From a checkpoint of a small multi-label image tagger.
Model: 2.78M parameters, 24-pixel images, arch vit, norm rmsnorm, activation quick_gelu, num experts 8, layers 8, width 128.
Rows from expert 1 of block 3, named by matrix and row number. Rows with one number belong to one neuron. Each number is 500 + 25 x the weight over its row's rms, rounded and kept within 0 to 999. All counts start at 0. Numbers have three digits each. After the name is the row's rms in percent of the matrix's.
# up: expert up (model.blocks.3.mlp.up, 8x128x128), inputs 0-63
# down: expert down (model.blocks.3.mlp.down, 8x128x128, transposed), outputs 0-63
up.11 006:500489496500500500500500500340528500500500500500500500500610500500500500500500500500500500500500469500500514500500500499500500500500500500500500500500500505500501500507500500500500500524500500
up.12 019:500464483500500500500500500499524500500500500500500500500481500500500500500500500500500500500500486500500537500500500499500500500500500501500500500500500502500499500517500500500500500507500500
up.13 013:500417495500500500500500500506510500500500500500500500500500500500500500500500500500500500500500488500500508500500500500500500500500500500500500500500500504500500500505500500500500500505500500
up.14 020:500475488500500500500500500496526500500500500500501500500489500500500500500500500500500500500500501500500517500500500500500500500500500501499500500500500504500500500516500500500500500498500500
up.15 019:500423499500500500500500500508508500500500500500500500500489500500500500500500500500500500500500502500500496500500500500500500500500500500501500500500500494500511500517500500500500500447500500
up.16 019:500492484500500500500500500497529500500500500500500500500586500500500500500500500500500500500500500499500510500500500503500500500500500500492500500500500502500495500527500500500500500500500500
up.17 008:500494503500500500500500500500526500500500500500500500500554500500500500500500500500500500500500477500500520500500500500500500500500500500499500500500500500500514500512500500500500500525500500
up.18 007:500494496500500500500500500369526500500500500500500500500599500500500500500500500500500500500500467500500499500500500500500500500500500500500500500500500505500501500507500500500500500517500500
up.19 013:500520514500500500500500500496481500500500500500500500500423500500500500500500500500500500500500509500500470500500500498500500500500500500502500500500500499500502500478500500500500500490500500
up.20 028:500522493500500500500500500414514500500500500500500500500530500500500500500500500500500500500500496500500515500500500500500500500500500500493500500500500501500499500514500500500500500528500500
up.21 023:500490478500500500500500500498520500500500500500501500500686500500500500500500500500500501500500508498500511500500500507500500500500500500487501500500500537500504500522500500500500500501500500
up.22 012:500441494500500500500500500521499500500500500500500500500546500500500500500500500500500500500500498500500501500500500500500500500500500500500500500500500503500538500501500500500500500500500500
up.23 037:500573524500500500500500500495486500500500500500500500500501500500500500500500500500500494500500492500500469500500500500500500500500500505506499500500500499500507500487500500500500500521500500
up.24 019:500410495500500500500500500515518500500500500500500500500501500500500500500500500500500500500500495500500528500500500500500500500500500500500500500500500502500519500526500500500500500499500500
up.25 169:500499500500500500500500500503639500500500500500515500500506500500499500500500500500500500500500500500500501500500500500500497500500500498499489500500496534500510500724498500500500500580500500
up.26 187:500499500500500500500500500502637500500500500500513500500505500500499500500500500500500500500500500500500501500500500500500497500500500499499482500500493528500510500726498500500500500578500500
up.27 013:500483485500500500500500500500529500500500500500500500500568500500500500500500500500500500500500495500500533500500500502500500500500500500497500500500500502500497500515500500500500500506500500
up.28 012:500383501500500500500500500522513500500500500500500500500503500500500500500500500500500500500500470500500513500500500500500500500500500500500500500500500500500502500517500500500500500513500500
up.29 023:500511511500500500500500500499475500500500500500499500500500500500500500500500500500500501500500499500500477500500500500500500500500500498501499500500500498500501500483500500500500500500500500
up.30 015:500480511500500500500500500517494500500500500500500500500419500500500500500500500500500500500500491500500478500500500492500500500500500500524500500500500449500517500496500500500500500494500500
up.31 034:500536518500500500499500500503472500500500500500500500500518500500500500500500500500500493500500505501500458500500500501500500500500500499505498500500500499500501500477500500500500500501500500
up.32 018:500470491500500500500500500502515500500500500500500500500507500500500500500500500500500500500500499500500520500500500500500500500500500500500500500500500504500500500521500500500500500502500500
up.33 009:500396507500500500500500500501529500500500500500500500500521500500500500500500500500500500500500452500500507500500500500500500500500500500501500500500500500500503500521500500500500500521500500
up.34 025:500497491500500500500500500506502500500500500500500500500513500500500500500500500500500500500500505500500504500500500503500500500500500500500500500500500499500500500507500500500500500606500500
up.35 019:500496501500500500500500500506516500500500500500500500500463500500500500500500500500500500500500500500500667500500500500500500500500500500492500500500500501500501500498500500500500500468500500
up.36 010:500428497500500500500500500670499500500500500500496500500495500500500500500500500500500500500500495500500499500500500500500500500500500500546500500500500476500553500505500500500500500498500500
up.37 017:500391500500500500500500500516500500500500500500500500500525500500500500500500500500500500500500503500500500500500500505500500500500500500504500500500500500500505500509500500500500500500500500
up.38 015:500429490500500500500500500460536500500500500500499500500482500500500500500500500500500499500500482500500537500500500498500500500500500501495501500500500493500501500529500500500500500515500500
up.39 020:500500474500500500500500500498527500500500500500500500500676500500500500500500500500500500500500508499500521500500500505500500500500500500481501500500500537500496500524500500500500500502500500
up.40 027:500495472500500500501500500496524500500500500500502500500683500500500500500500500500500501500500518497500518500500500511500500500500500500482501500500499538500492500524500500500500500516500500
up.41 018:500500477500500500501500500488526500500500500500502500500649500500500500500500500500500501500500507497500531500500500508500500500500500500476500500500500526500491500527500500500500500513500500
up.42 022:500459488500500500500500500497520500500500500500500500500475500500500500500500500500500500500500494500500526500500500499500500500500500501499500500500500503500499500509500500500500500500500500
up.43 010:500346492500500500500500500434546500500500500500497500500439500500500500500500500500500496500500473500500538500500500495500500500500500502500500500500500455500502500535500500500500500517500500
up.44 012:500473498500500500500500500521515500500500500500500500500531500500500500500500500500500500500500471500500520500500500500500500500500500500502500500500500500500512500511500500500500500513500500
up.45 015:500400526500500500500500500500495500500500500500500500500416500500500500500500500500500500500500487500500499500500500496500500500500500500502500500500500500500502500495500500500500500499500500
up.46 019:500433493500500500500500500500523500500500500500501500500501500500500500500500500500500499500500500500500517500500500500500500500500500500500500500500500504500500500517500500500500500501500500
up.47 024:500510509500500500500500500500483500500500500500499500500499500500500500500500500500500500500500496500500481500500500500500500500500500497503499500500500497500501500484500500500500500501500500
up.48 382:500538505500500500500500500558561500500500500500499500500498500500481500500500500500500495500500424532500398500500500488500519500500500530513499500500500500500645500502500500500500501502500500
up.49 018:500385499500500500500500500505500500500500500500500500500500500500500500500500500500500499500500492500500503500500500500500500500500500500500500500500500503500501500500500500500500500499500500
up.50 020:500418494500500500500500500500515500500500500500501500500501500500500500500500500500500500500500500500500525500500500500500500500500500500500500500500500503500501500525500500500500500498500500
up.51 016:500421511500500500500500500497505500500500500500500500500552500500500500500500500500500500500500492500500466500500500500500500500500500500535500500500500497500526500516500500500500500505500500
up.52 019:500500481500500500500500500499527500500500500500500500500583500500500500500500500500500500500500500499500514500500500503500500500500500500489500500500500502500494500524500500500500500503500500
up.53 010:500514503500500500500500500550467500500500500500500500500431500500500500500500500500500500500500533500500483500500500501500500500500500500500500500500500500500500500481500500500500500472500500
up.54 385:500501523500500500500501500500343500500500500500475500500512500500500500500500500500500468500500500500500490500500500500500500500500500552501505500500501498500500500350500500500500499500500500
up.55 410:500501522500500500500501500500343500500500500500475500500511500500500500500500500500500468500500500500500489500500500500500500500500500553501505500500501498500500500348500500500500499500500500
up.56 015:500491484500500500500500500499529500500500500500500500500535500500500500500500500500500500500500499500500528500500500501500500500500500500496500500500500503500498500523500500500500500504500500
up.57 015:500542507500500500500500500498474500500500500500500500500504500500500500500500500500500503500500514500500444500500500500500500500500500500503500500500500505500500500491500500500500500492500500
up.58 011:500504507500500500500500500496472500500500500500500500500446500500500500500500500500500500500500524500500447500500500500500500500500500500507500500500500500500505500478500500500500500483500500
up.59 011:500482484500500500500500500487530500500500500500500500500593500500500500500500500500500500500500500500500528500500500505500500500500500500483500500500500500500492500519500500500500500509500500
up.60 032:500499499500500500500500500519514500500500500500500500500524500500500500500500500500500500500500503500500512500500500500500500500500500500495500500500499500500494500507500500500500500387500500
up.61 022:500476478500500500500500500494540500500500500500500500500500500500500500500500500500500502500500501500500541500500500500500500500500500499487501500500500500500490500538500500500500500466500500
up.62 010:500408487500500500500500500671505500500500500500499500500497500500500500500500500500500500500500502500500505500500500501500500500500500499543500500500498489500536500532500500500500500509500500
up.63 022:500441492500500500500500500497519500500500500500501500500492500500500500500500500500500500500500500500500531500500500500500500500500500501500501500500500503500499500523500500500500500500500500
up.64 021:500510512500500500500500500498480500500500500500500500500495500500500500500500500500500501500500499500500482500500500500500500500500500499501500500500500497500500500483500500500500500498500500
up.65 015:500489536500500500500500500496501500500500500500500500500524500500500500500500500500500500500500494500500671500500500500500500500500500500500500500500500500500501500504500500500500500508500500
up.66 014:500522535500500500500500500299503500500500500500500500500412500500500500500500500500500492500500495500500503500500500491500500500500500504469500500500502504500491500480500500500500500450500500
up.67 012:500384484500500500500500500430544500500500500500498500500467500500500500500500500500500498500500483500500541500500500499500500500500500502488501500500500458500498500535500500500500500515500500
up.68 011:500429498500500500500500500459520500500500500500500500500562500500500500500500500500500500500500481500500490500500500500500500500500500500513500500500500492500528500522500500500500500518500500
up.69 009:500508501500500500500500500531466500500500500500500500500420500500500500500500500500500500500500531500500479500500500500500500500500500500502500500500500500500500500481500500500500500479500500
up.70 199:500499500500500500500500500501657500500500500500512500500505500500499500500500500500500500500500500500500501500500500500500496500500500499498479500500492522500511500713497500500500500580500500
up.71 023:500484487500500500500500500503541500500500500500502500500615500500500500500500500500500500500500509499500509500500500503500500500500500500490500500500500499500492500544500500500500500432500500
up.72 020:500486488500500500500500500500520500500500500500500500500497500500500500500500500500500499500500491500500523500500500500500500500500500500500500500500500503500500500510500500500500500506500500
up.73 017:500436493500500500500500500497525500500500500500501500500500500500500500500500500500500500500500504500500508500500500500500500500500500500500500500500500505500500500516500500500500500498500500
up.74 261:500501525500500500500501500500344500500500500500474500500508500500500500500500500500500473500500501500500499500500500500500500500500500540502505500500501496500501500365500500500500499500500500
up.75 021:500513513500500500500500500496478500500500500500500500500494500500500500500500500500500501500500507500500472500500500500500500500500500500500500500500500497500500500485500500500500500495500500
up.76 008:500508504500500500500500500721422500500500500500500500500497500500500500500500500500500505500500509500500468500500500502500500500500500500518500500500500487500496500491500500500500500492500500
up.77 018:500533507500500500500500500498468500500500500500500500500503500500500500500500500500500501500500507500500461500500500500500500500500500499500500500500500497500497500473500500500500500500500500
up.78 018:500500486500500500501500500491523500500500500500501500500578500500500500500500500500500500500500503498500513500500500506500500500500500500487500500500500535500492500517500500500500500510500500
up.79 012:500518518500500500500500500495485500500500500500500500500411500500500500500500500500500500500500504500500486500500500498500500500500500500502500500500500497500501500482500500500500500498500500
up.80 013:500401520500500500499500500627491500500500500500500500500399500500500500500500500500500500500500501500500491500500500497500500500500500500518500500500500494500500500498500500500500500457500500
up.81 007:500395516500500500500500500498500500500500500500500500500449500500500500500500500500500500500500462500500493500500500493500500500500500500504500500500500496500506500497500500500500500501500500
up.82 013:500493505500500500500500500485503500500500500500500500500521500500500500500500500500500500500500497500500625500500500500500500500500500500500500500500500507500504500502500500500500500506500500
up.83 013:500407515500500500500500500486500500500500500500500500500488500500500500500500500500500497500500488500500485500500500500500500500500500500538500500500500469500520500506500500500500500500500500
up.84 016:500484488500500500500500500407540500500500500500500500500494500500500500500500500500500499500500493500500525500500500500500500500500500500495500500500500463500496500529500500500500500512500500
up.85 017:500489494500500500500500500501513500500500500500500500500501500500500500500500500500500500500500499500500523500500500500500500500500500500500500500500500504500500500508500500500500500501500500
up.86 018:500513511500500500500500500492495500500500500500500500500438500500500500500500500500500500500500504500500492500500500499500500500500500500500500500500500499500500500489500500500500500498500500
up.87 009:500431500500500500500500500491517500500500500500500500500541500500500500500500500500500500500500467500500503500500500500500500500500500500500500500500500500500500500518500500500500500518500500
up.88 022:500403489500500500500500500481525500500500500500499500500469500500500500500500500500500500500500489500500532500500500500500500500500500500491501500500500497500499500518500500500500500508500500
up.89 016:500385492500500500500500500479535500500500500500498500500464500500500500500500500500500499500500481500500538500500500498500500500500500501500501500500500489500502500528500500500500500514500500
up.90 016:500633506500500500500500500544478500500500500500496500500578500500500500500500500500500504500500513500500478500500500504500500500500500498505500500500500554500503500484500500500500500501500500
up.91 015:500428493500500500500500500501520500500500500500500500500500500500500500500500500500500499500500498500500507500500500500500500500500500500500500500500500505500501500514500500500500500501500500
up.92 008:500332495500500500500500500434550500500500500500495500500402500500500500500500500500500494500500459500500534500500500489500500500500500501503500500500500452500508500532500500500500500520500500
up.93 021:500492495500500500500500500496518500500500500500500500500499500500500500500500500500500500500500486500500526500500500499500500500500500500500500500500500501500500500513500500500500500509500500
up.94 199:500499500500500500500500500501657500500500500500512500500505500500499500500500500500500500500500500500500501500500500500500496500500500499498479500500492523500510500712497500500500500581500500
up.95 017:500502501500500500500500500497499500500500500500500500500443500500500500500500500500500500500500499500500502500500500500500500500500500500500500500500500491500497500500500500500500500534500500
up.96 013:500481516500500500500500500521489500500500500500500500500408500500500500500500500500500500500500489500500471500500500492500500500500500500530500500500500441500520500496500500500500500497500500
up.97 011:500501484500500500500500500493526500500500500500500500500591500500500500500500500500500500500500500500500530500500500504500500500500500500490500500500500502500495500511500500500500500504500500
up.98 018:500442495500500500500500500500522500500500500500499500500484500500500500500500500500500500500500480500500525500500500499500500500500500500500500500500500500500501500513500500500500500511500500
up.99 015:500422520500500500500500500501488500500500500500500500500510500500500500500500500500500500500500500500500485500500500500500500500500500500540500500500500495500511500510500500500500500500500500
up.100 014:500487494500500500500500500458533500500500500500499500500491500500500500500500500500500500500500474500500538500500500497500500500500500500495500500500500500500501500527500500500500500517500500
up.101 018:500451491500500500500500500474531500500500500500498500500474500500500500500500500500500500500500482500500538500500500497500500500500500501497500500500500500500500500523500500500500500513500500
up.102 198:500499500500500500500500500501657500500500500500512500500505500500499500500500500500500500500500500500500501500500500500500496500500500499498479500500492522500510500711497500500500500582500500
up.103 018:500485492500500500500500500499509500500500500500500500500579500500500500500500500500500500500500494500500509500500500502500500500500500500500500500500500508500514500510500500500500500507500500
up.104 020:500487486500500500500500500500523500500500500500500500500529500500500500500500500500500500500500500500500521500500500501500500500500500500496500500500500503500498500519500500500500500502500500
up.105 344:500532505500500500500500500557564500500500500500499500500498500500480500500500500500500496500500427523500394500500500487500520500500500525514499500500501500500651500501500500500500501502501500
up.106 180:500499500500500500500500500502642500500500500500514500500505500500499500500500500500500500500500500500500501500500500500500497500500500499499485500500494530500510500724498500500500500577500500
up.107 015:500511514500500500500500500493479500500500500500500500500461500500500500500500500500500500500500514500500467500500500500500500500500500500501500500500500497500500500484500500500500500491500500
down.11 009:500517507500500500500500500500500500500500500500486500500500500500480500500500500500500500500500500500500500500500497500506500500500649500496500500500462500491500500500500500500500500500500500
down.12 014:514500473500500500500500500500498500500500500500500500500500500500456500500500500500500500500500500500500500500500534500507500500500665500539500500500491500502500500500500500500500499500555500
down.13 009:522493479500500500500500500500500500500500500500529500500500500500427500500500500500500500500500500500500500500500531500508500500500624500551500500500497500501500500500500500500500500500544500
down.14 013:513499478500500500500500500500498500500500500500521500500500500500451500500500500500500500500500500500500500500500545500539500500500574500562500500501488500503500500500500500500500499500581500
down.15 020:769498497500500500500500500500500500500500500500511500500500500500457500500500500500500500500500500500500500500500525500518500500500504500537500500500498500500500500500500500500500500500532500
down.16 012:513477467500500500500500500500499500500500500500494500500500500500497500500500500500500500500500500500500500500500540500511500500500522500590500500501488500505500500500500500500500499500555500
down.17 009:534517499500500500500500500500500500500500500500307500500500500500556500500500500500500500500500500500500500500500500500506500500500563500499500500500500500497500500500500500500500500500534500
down.18 008:500521507500500500500500500500500500500500500500482500500500500500479500500500500500500500500500500500500500500500495500509500500500646500493500500500483500489500500500500500500500500500540500
down.19 009:475513520500500500500500500500500500500500500500515500500500500500502500500500500500500500500500500500500500500500477500496500500500393500420500500500513500500500500500500500500500500500479500
down.20 021:402504506500500500500500500500500500500500500500455500500500500500491500500500500500500500500500500500500500500500500500509500500500689500485500500502469500496500500500500500500500500500619500
down.21 020:503472457500500500500500500500500500500500500500483500500500500500585500500500500500500500500500500500500500500500524500508500500500511500565500500500561500504500500500500500500500499500530500
down.22 007:509453492500500500500500500500500500500500500500493500500500500500521500500500500500500500500500500500500500500500492500504500500500584500500500500498657500499500500500500500500500500500505500
down.23 030:313498558500500500500500520500501500500500500500505500500500500500496500500500500500500500500500500500500500500500487500491500500500374500483500500497511500499500500500500500499500502500448500
down.24 011:525489483500500500500500500500499500500500500500520500500500500500434500500500500500500500500500500500500500500500605500527500500500619500580500500500482500503500500500500500500500500500578500
down.25 165:550336475500499500500500500500497500500500500500501500500500500500453501500500500500500500500500505500500500500500509500502500500500485500555500500500500500620500500499500500493500498500510500
down.26 187:547358475500499500500500500500495500500500500500501500500500500500469500500500500500500500500500506500500500500500510500502500500500484500547500500499500500654500500500500500491500498501506500
down.27 011:491496480500500500500500500500500500500500500500501500500500500500498500500500500500500500500500500500500500500500521500503500500500629500605500500500484500502500500500500500500500500500524500
down.28 008:586505473500500500500500500500500500500500500500421500500500500500447500500500500500500500500500500500500500500500519500504500500500499500499500500500500500489500500500500500500500500500562500
down.29 015:488504523500500500500500500500502500500500500500483500500500500500536500500500500500500500500500500500500500500500453500478500500500358500422500500498513500498500500500500500500500501500441500
down.30 020:739501521500500500500500500500500500500500500500502500500500500500470500500500500500500500500500500500500500500500499500498500500500456500458500500500509500496500500500500500500500500500491500
down.31 023:488498514500500500500500517500502500500500500500503500500500500500512500500500500500500500500500500500500500500500407500466500500500361500466500500455512500500500500500500500499500502500428500
down.32 013:511490480500500500500500500500499500500500500500520500500500500500458500500500500500500500500500500500500500500500547500514500500500660500572500500500488500503500500500500500500500500500556500
down.33 009:541529481500500500500500500500500500500500500500344500500500500500486500500500500500500500500500500500500500500500510500510500500500501500499500500500498500490500500500500500500500500500513500
down.34 009:508500516500500500500500500500500500500500500500500500500500500500507500500500500500500500500500500500500500500500504500492500500500505500462500500501494500488500500500500500500500500500747500
down.35 016:500518499500500500500500500500500500500500500500539500500500500500363500500500500500500500500500500500500500500500541500496500500500525500586500500506478500499500500500500500500500500500704500
down.36 029:739500502500500500500500500500500500500500500500480500500500500500524500500500500500500500500500500500500500500500500500498500500500446500494500500500516500492500500500500500500500500500497500
down.37 006:538478493500500500500500500500500500500500500500500500500500500500334500500500500500500500500500500500500500500500542500476500500500552500521500500499500500499500500500500500500500500500536500
down.38 021:623509484500500500500500500500500500500500500500439500500500500500492500500500500500500500500500500500500500500500529500506500500500514500513500500501492500499500500500500500500500500500646500
down.39 017:513478457500500500500500500500500500500500500500480500500500500500590500500500500500500500500500500500500500500500522500509500500500532500577500500500505500503500500500500500500500500500531500
down.40 022:504479454500500500500500500500500500500500500500487500500500500500567500500500500500500500500500500500500500500500527500506500500500523500565500500500497500502500500500500500500500499500527500
down.41 017:460494458500500500500500500500500500500500500500494500500500500500538500500500500500500500500500500500500500500500521500505500500500530500571500500500484500503500500500500500500500500500527500
down.42 013:517501477500500500500500500500499500500500500500505500500500500500454500500500500500500500500500500500500500500500542500526500500500576500537500500501490500502500500500500500500500499500619500
down.43 024:690509496500500500500500500500500500500500500500462500500500500500487500500500500500500500500500500500500500500500522500506500500500511500511500500500494500498500500500500500500500500500622500
down.44 007:536499461500500500500500500500500500500500500500478500500500500500500500500500500500500500500500500500500500500500509500502500500500569500493500500500499500490500500500500500500500500500535500
down.45 010:569512501500500500500500500500500500500500500500499500500500500500310500500500500500500500500500500500500500500500542500498500500500501500510500500500499500510500500500500500500500500500594500
down.46 014:517498484500500500500500500500499500500500500500514500500500500500454500500500500500500500500500500500500500500500544500529500500500568500546500500500491500503500500500500500500500500500613500
down.47 015:558505524500500500500500500500502500500500500500480500500500500500530500500500500500500500500500500500500500500500455500477500500500379500413500500498514500498500500500500500500500501500446500
down.48 310:503500500500499500500500500500515500500500500500498500500503500500502503500500500500500500501500504500500500500500500500234500500500432500500500500495544500500500500499500500472500501502497500
down.49 010:526497482500500500500500500500500500500500500500523500500500500500417500500500500500500500500500500500500500500500538500505500500500500500551500500499497500501500500500500500500500500500548500
down.50 013:519498480500500500500500500500499500500500500500523500500500500500429500500500500500500500500500500500500500500500573500544500500500635500559500500501487500503500500500500500500500499500589500
down.51 014:720499501500500500500500500500500500500500500500378500500500500500500500500500500500500500500500500500500500500500502500509500500500507500447500500499531500509500500500500500500500500500501500
down.52 013:510451465500500500500500500500499500500500500500492500500500500500502500500500500500500500500500500500500500500500533500508500500500536500593500500501488500505500500500500500500500499500538500
down.53 009:471482506500500500500500500500500500500500500500633500500500500500474500500500500500500500500500500500500500500500497500485500500500395500499500500500517500499500500500500500500500500500488500
down.54 395:417655578500500502500500500500507500500500500504438500500500500499505500500500500500500500495500500500500500500500483500500500500500476500416500502499501500500500500500500500497501501500399500
down.55 406:417654581500500502500500500500507500500500500504440500500500500499504500500500500500500500495500500500500500500500481500500500500500474500415500503499501500500500500500500500497501501500402500
down.56 013:499490478500500500500500500500499500500500500500511500500500500500487500500500500500500500500500500500500500500500532500510500500500597500606500500500486500503500500500500500500500500500535500
down.57 013:481509525500500500500500500500501500500500500500507500500500500500554500500500500500500500500500500500500500500500459500492500500500368500462500500500507500497500500500500500500500500500463500
down.58 009:505492519500500500500500500500500500500500500500514500500500500500505500500500500500500500500500500500500500500500496500501500500500365500454500500500515500509500500500500500500500500500494500
down.59 010:511497488500500500500500500500500500500500500500478500500500500500520500500500500500500500500500500500500500500500515500508500500500636500574500500500482500500500500500500500500500500500520500
down.60 019:500439487500500500500500500500500500500500500500503500500500500500498500500500500500500500500500500500500500500500502500542500500500611500575500500505495500503500500500500500500500499500512500
down.61 024:504479478500500500500500478500498500500500500500507500500500500500497500500500500500500500500500500500500500500500526500547500500500655500554500500509488500503500500500500500500500499500556500
down.62 033:751499500500500500500500500500500500500500500500487500500500500500528500500500500500500500500500500500500500500500500500500500500500456500499500500500508500492500500500500500500500500500499500
down.63 014:515500479500500500500500500500498500500500500500522500500500500500440500500500500500500500500500500500500500500500565500548500500500632500555500500501487500503500500500500500500500499500589500
down.64 014:498507525500500500500500500500501500500500500500483500500500500500524500500500500500500500500500500500500500500500457500487500500500371500405500500499513500498500500500500500500500500500443500
down.65 014:478512495500500500500500500500500500500500500500495500500500500500428500500500500500500500500500500500500500500500517500494500500500672500515500500500418500495500500500500500500500500500501500
down.66 021:331509506500500500500500500500500500500500500500507500500500500500425500500500500500500500500500500500500500500500511500502500500500570500501500500502437500501500500500500500500500500500503500
down.67 025:653509493500500500500500500500500500500500500500446500500500500500493500500500500500500500500500500500500500500500524500506500500500512500513500500501493500498500500500500500500500499500647500
down.68 014:735504501500500500500500500500500500500500500500382500500500500500489500500500500500500500500500500500500500500500500500509500500500507500449500500500500500501500500500500500500500500500500500
down.69 009:450481506500500500500500500500500500500500500500634500500500500500467500500500500500500500500500500500500500500500500500492500500500391500499500500500515500500500500500500500500500500500475500
down.70 210:540373475500500500500500500500494500500500500500500500500500500500483500500500500500500500500500506500500500500500511500502500500500482500540500500499500500682500500500500500488500498501504500
down.71 016:507383477500500500500500500500499500500500500500514500500500500500495500500500500500500500500500500500500500500500535500568500500500530500590500500501488500505500500500500500500500497500573500
down.72 012:515498477500500500500500500500500500500500500500501500500500500500486500500500500500500500500500500500500500500500546500515500500500549500539500500500489500501500500500500500500500500500562500
down.73 012:519498480500500500500500500500499500500500500500524500500500500500438500500500500500500500500500500500500500500500546500541500500500612500564500500500488500503500500500500500500500500500587500
down.74 333:420659559500500502500500500500505500500500500504436500500500500500505500500500500500500500496500500500500500500500493500500500500500484500422500501499501500500500500500500500497501501500382500
down.75 013:487505527500500500500500500500501500500500500500492500500500500500521500500500500500500500500500500500500500500500454500492500500500360500421500500499513500498500500500500500500500500500453500
down.76 014:537497502500500500500500500500502500500500500500486500500500500500624500500500500500500500500500500500500500500500486500496500500500389500493500500500546500500500500500500500500500500500430500
down.77 017:483503513500500500500500500500502500500500500500499500500500500500573500500500500500500500500500500500500500500500432500488500500500295500444500500485520500497500500500500500500500501500440500
down.78 016:424492480500500500500500500500499500500500500500500500500500500500501500500500500500500500500500500500500500500500520500506500500500554500583500500500489500505500500500500500500500499500529500
down.79 009:481536521500500500500500500500500500500500500500503500500500500500499500500500500500500500500500500500500500500500477500493500500500423500390500500500511500498500500500500500500500500500472500
down.80 028:744500501500500500500500500500500500500500500500500500500500500500503500500500500500500500500500500500500500500500502500497500500500402500499500500500513500499500500500500500500500500500499500
down.81 012:733504502500500500500500500500500500500500500500498500500500500500402500500500500500500500500500500500500500500500518500501500500500499500502500500500500500500500500500500500500500500500531500
down.82 011:499507496500500500500500500500500500500500500500491500500500500500396500500500500500500500500500500500500500500500502500499500500500607500508500500500485500499500500500500500500500500500501500
down.83 023:744504508500500500500500500500500500500500500500469500500500500500450500500500500500500500500500500500500500500500508500500500500500500500466500500500509500501500500500500500500500500500606500
down.84 017:547491498500500500500500500500499500500500500500416500500500500500401500500500500500500500500500500500500500500500523500510500500500544500510500500501488500501500500500500500500500499500604500
down.85 014:403494479500500500500500500500499500500500500500526500500500500500464500500500500500500500500500500500500500500500530500514500500500652500580500500500482500502500500500500500500500500500535500
down.86 008:451545520500500500500500500500500500500500500500501500500500500500498500500500500500500500500500500500500500500500475500494500500500427500414500500500506500500500500500500500500500500500472500
down.87 007:557475500500500500500500500500500500500500500500485500500500500500450500500500500500500500500500500500500500500500490500501500500500595500484500500500504500478500500500500500500500500500500500
down.88 024:563509487500500500500500500500499500500500500500443500500500500500493500500500500500500500500500500500500500500500538500506500500500515500519500500501492500501500500500500500500500499500670500
down.89 022:642510484500500500500500500500500500500500500500446500500500500500489500500500500500500500500500500500500500500500528500505500500500513500514500500501494500499500500500500500500500500500640500
down.90 027:322490504500500500500500500500500500500500500500531500500500500500510500500500500500500500500500500500500500500500475500493500500500497500487500500500506500501500500500500500500500501500384500
down.91 011:520498479500500500500500500500500500500500500500524500500500500500437500500500500500500500500500500500500500500500541500521500500500628500562500500500491500503500500500500500500500500500574500
down.92 021:703509498500500500500500500500500500500500500500471500500500500500473500500500500500500500500500500500500500500500517500505500500500509500509500500499494500498500500500500500500500500500613500
down.93 015:537510477500500500500500500500500500500500500500447500500500500500497500500500500500500500500500500500500500500500529500508500500500510500502500500501492500498500500500500500500500500500618500
down.94 211:539373475500500500500500500500494500500500500500500500500500500500483500500500500500500500500500506500500500500500511500502500500500483500540500500499500500682500500500500500488500498501504500
down.95 013:513502518500500500500500500500500500500500500500544500500500500500378500500500500500500500500500500500500500500500512500494500500500502500496500500501498500500500500500500500500500500500738500
down.96 019:738503522500500500500500500500500500500500500500503500500500500500476500500500500500500500500500500500500500500500499500497500500500457500457500500500509500496500500500500500500500500500490500
down.97 010:469496482500500500500500500500500500500500500500499500500500500500502500500500500500500500500500500500500500500500510500506500500500610500603500500500481500501500500500500500500500500500519500
down.98 013:594506475500500500500500500500500500500500500500481500500500500500478500500500500500500500500500500500500500500500538500510500500500509500513500500501493500502500500500500500500500500500625500
down.99 012:660502499500500500500500500500500500500500500500384500500500500500521500500500500500500500500500500500500500500500505500499500500500500500361500500500547500500500500500500500500500500500545500
down.100 016:544513479500500500500500500500500500500500500500407500500500500500500500500500500500500500500500500500500500500500520500509500500500504500507500500501488500496500500500500500500500500500641500
down.101 019:581508481500500500500500500500500500500500500500446500500500500500491500500500500500500500500500500500500500500500531500506500500500515500513500500501492500501500500500500500500500500500648500
down.102 212:539374475500500500500500500500494500500500500500500500500500500500483500500500500500500500500500506500500500500500511500502500500500482500540500500499500500683500500500500500488500498501504500
down.103 008:532506469500500500500500500500500500500500500500466500500500500500588500500500500500500500500500500500500500500500503500505500500500647500505500500500490500500500500500500500500500500500543500
down.104 012:509491471500500500500500500500499500500500500500501500500500500500492500500500500500500500500500500500500500500500541500511500500500568500608500500500485500503500500500500500500500499500542500
down.105 290:504500500500499500500500500500515500500500500500498500500503500500502503500500500500500500501500504500500500500500500500236500500500428500501500500495544500500500500499500500471500501502497500
down.106 176:548350474500499500500500500500496500500500500500500500500500500500463501500500500500500500500500506500500500500500509500502500500500484500551500500499500500641500500499500500491500498501507500
down.107 011:492509526500500500500500500500500500500500500500500500500500500500511500500500500500500500500500500500500500500500468500499500500500367500407500500500514500498500500500500500500500500500475500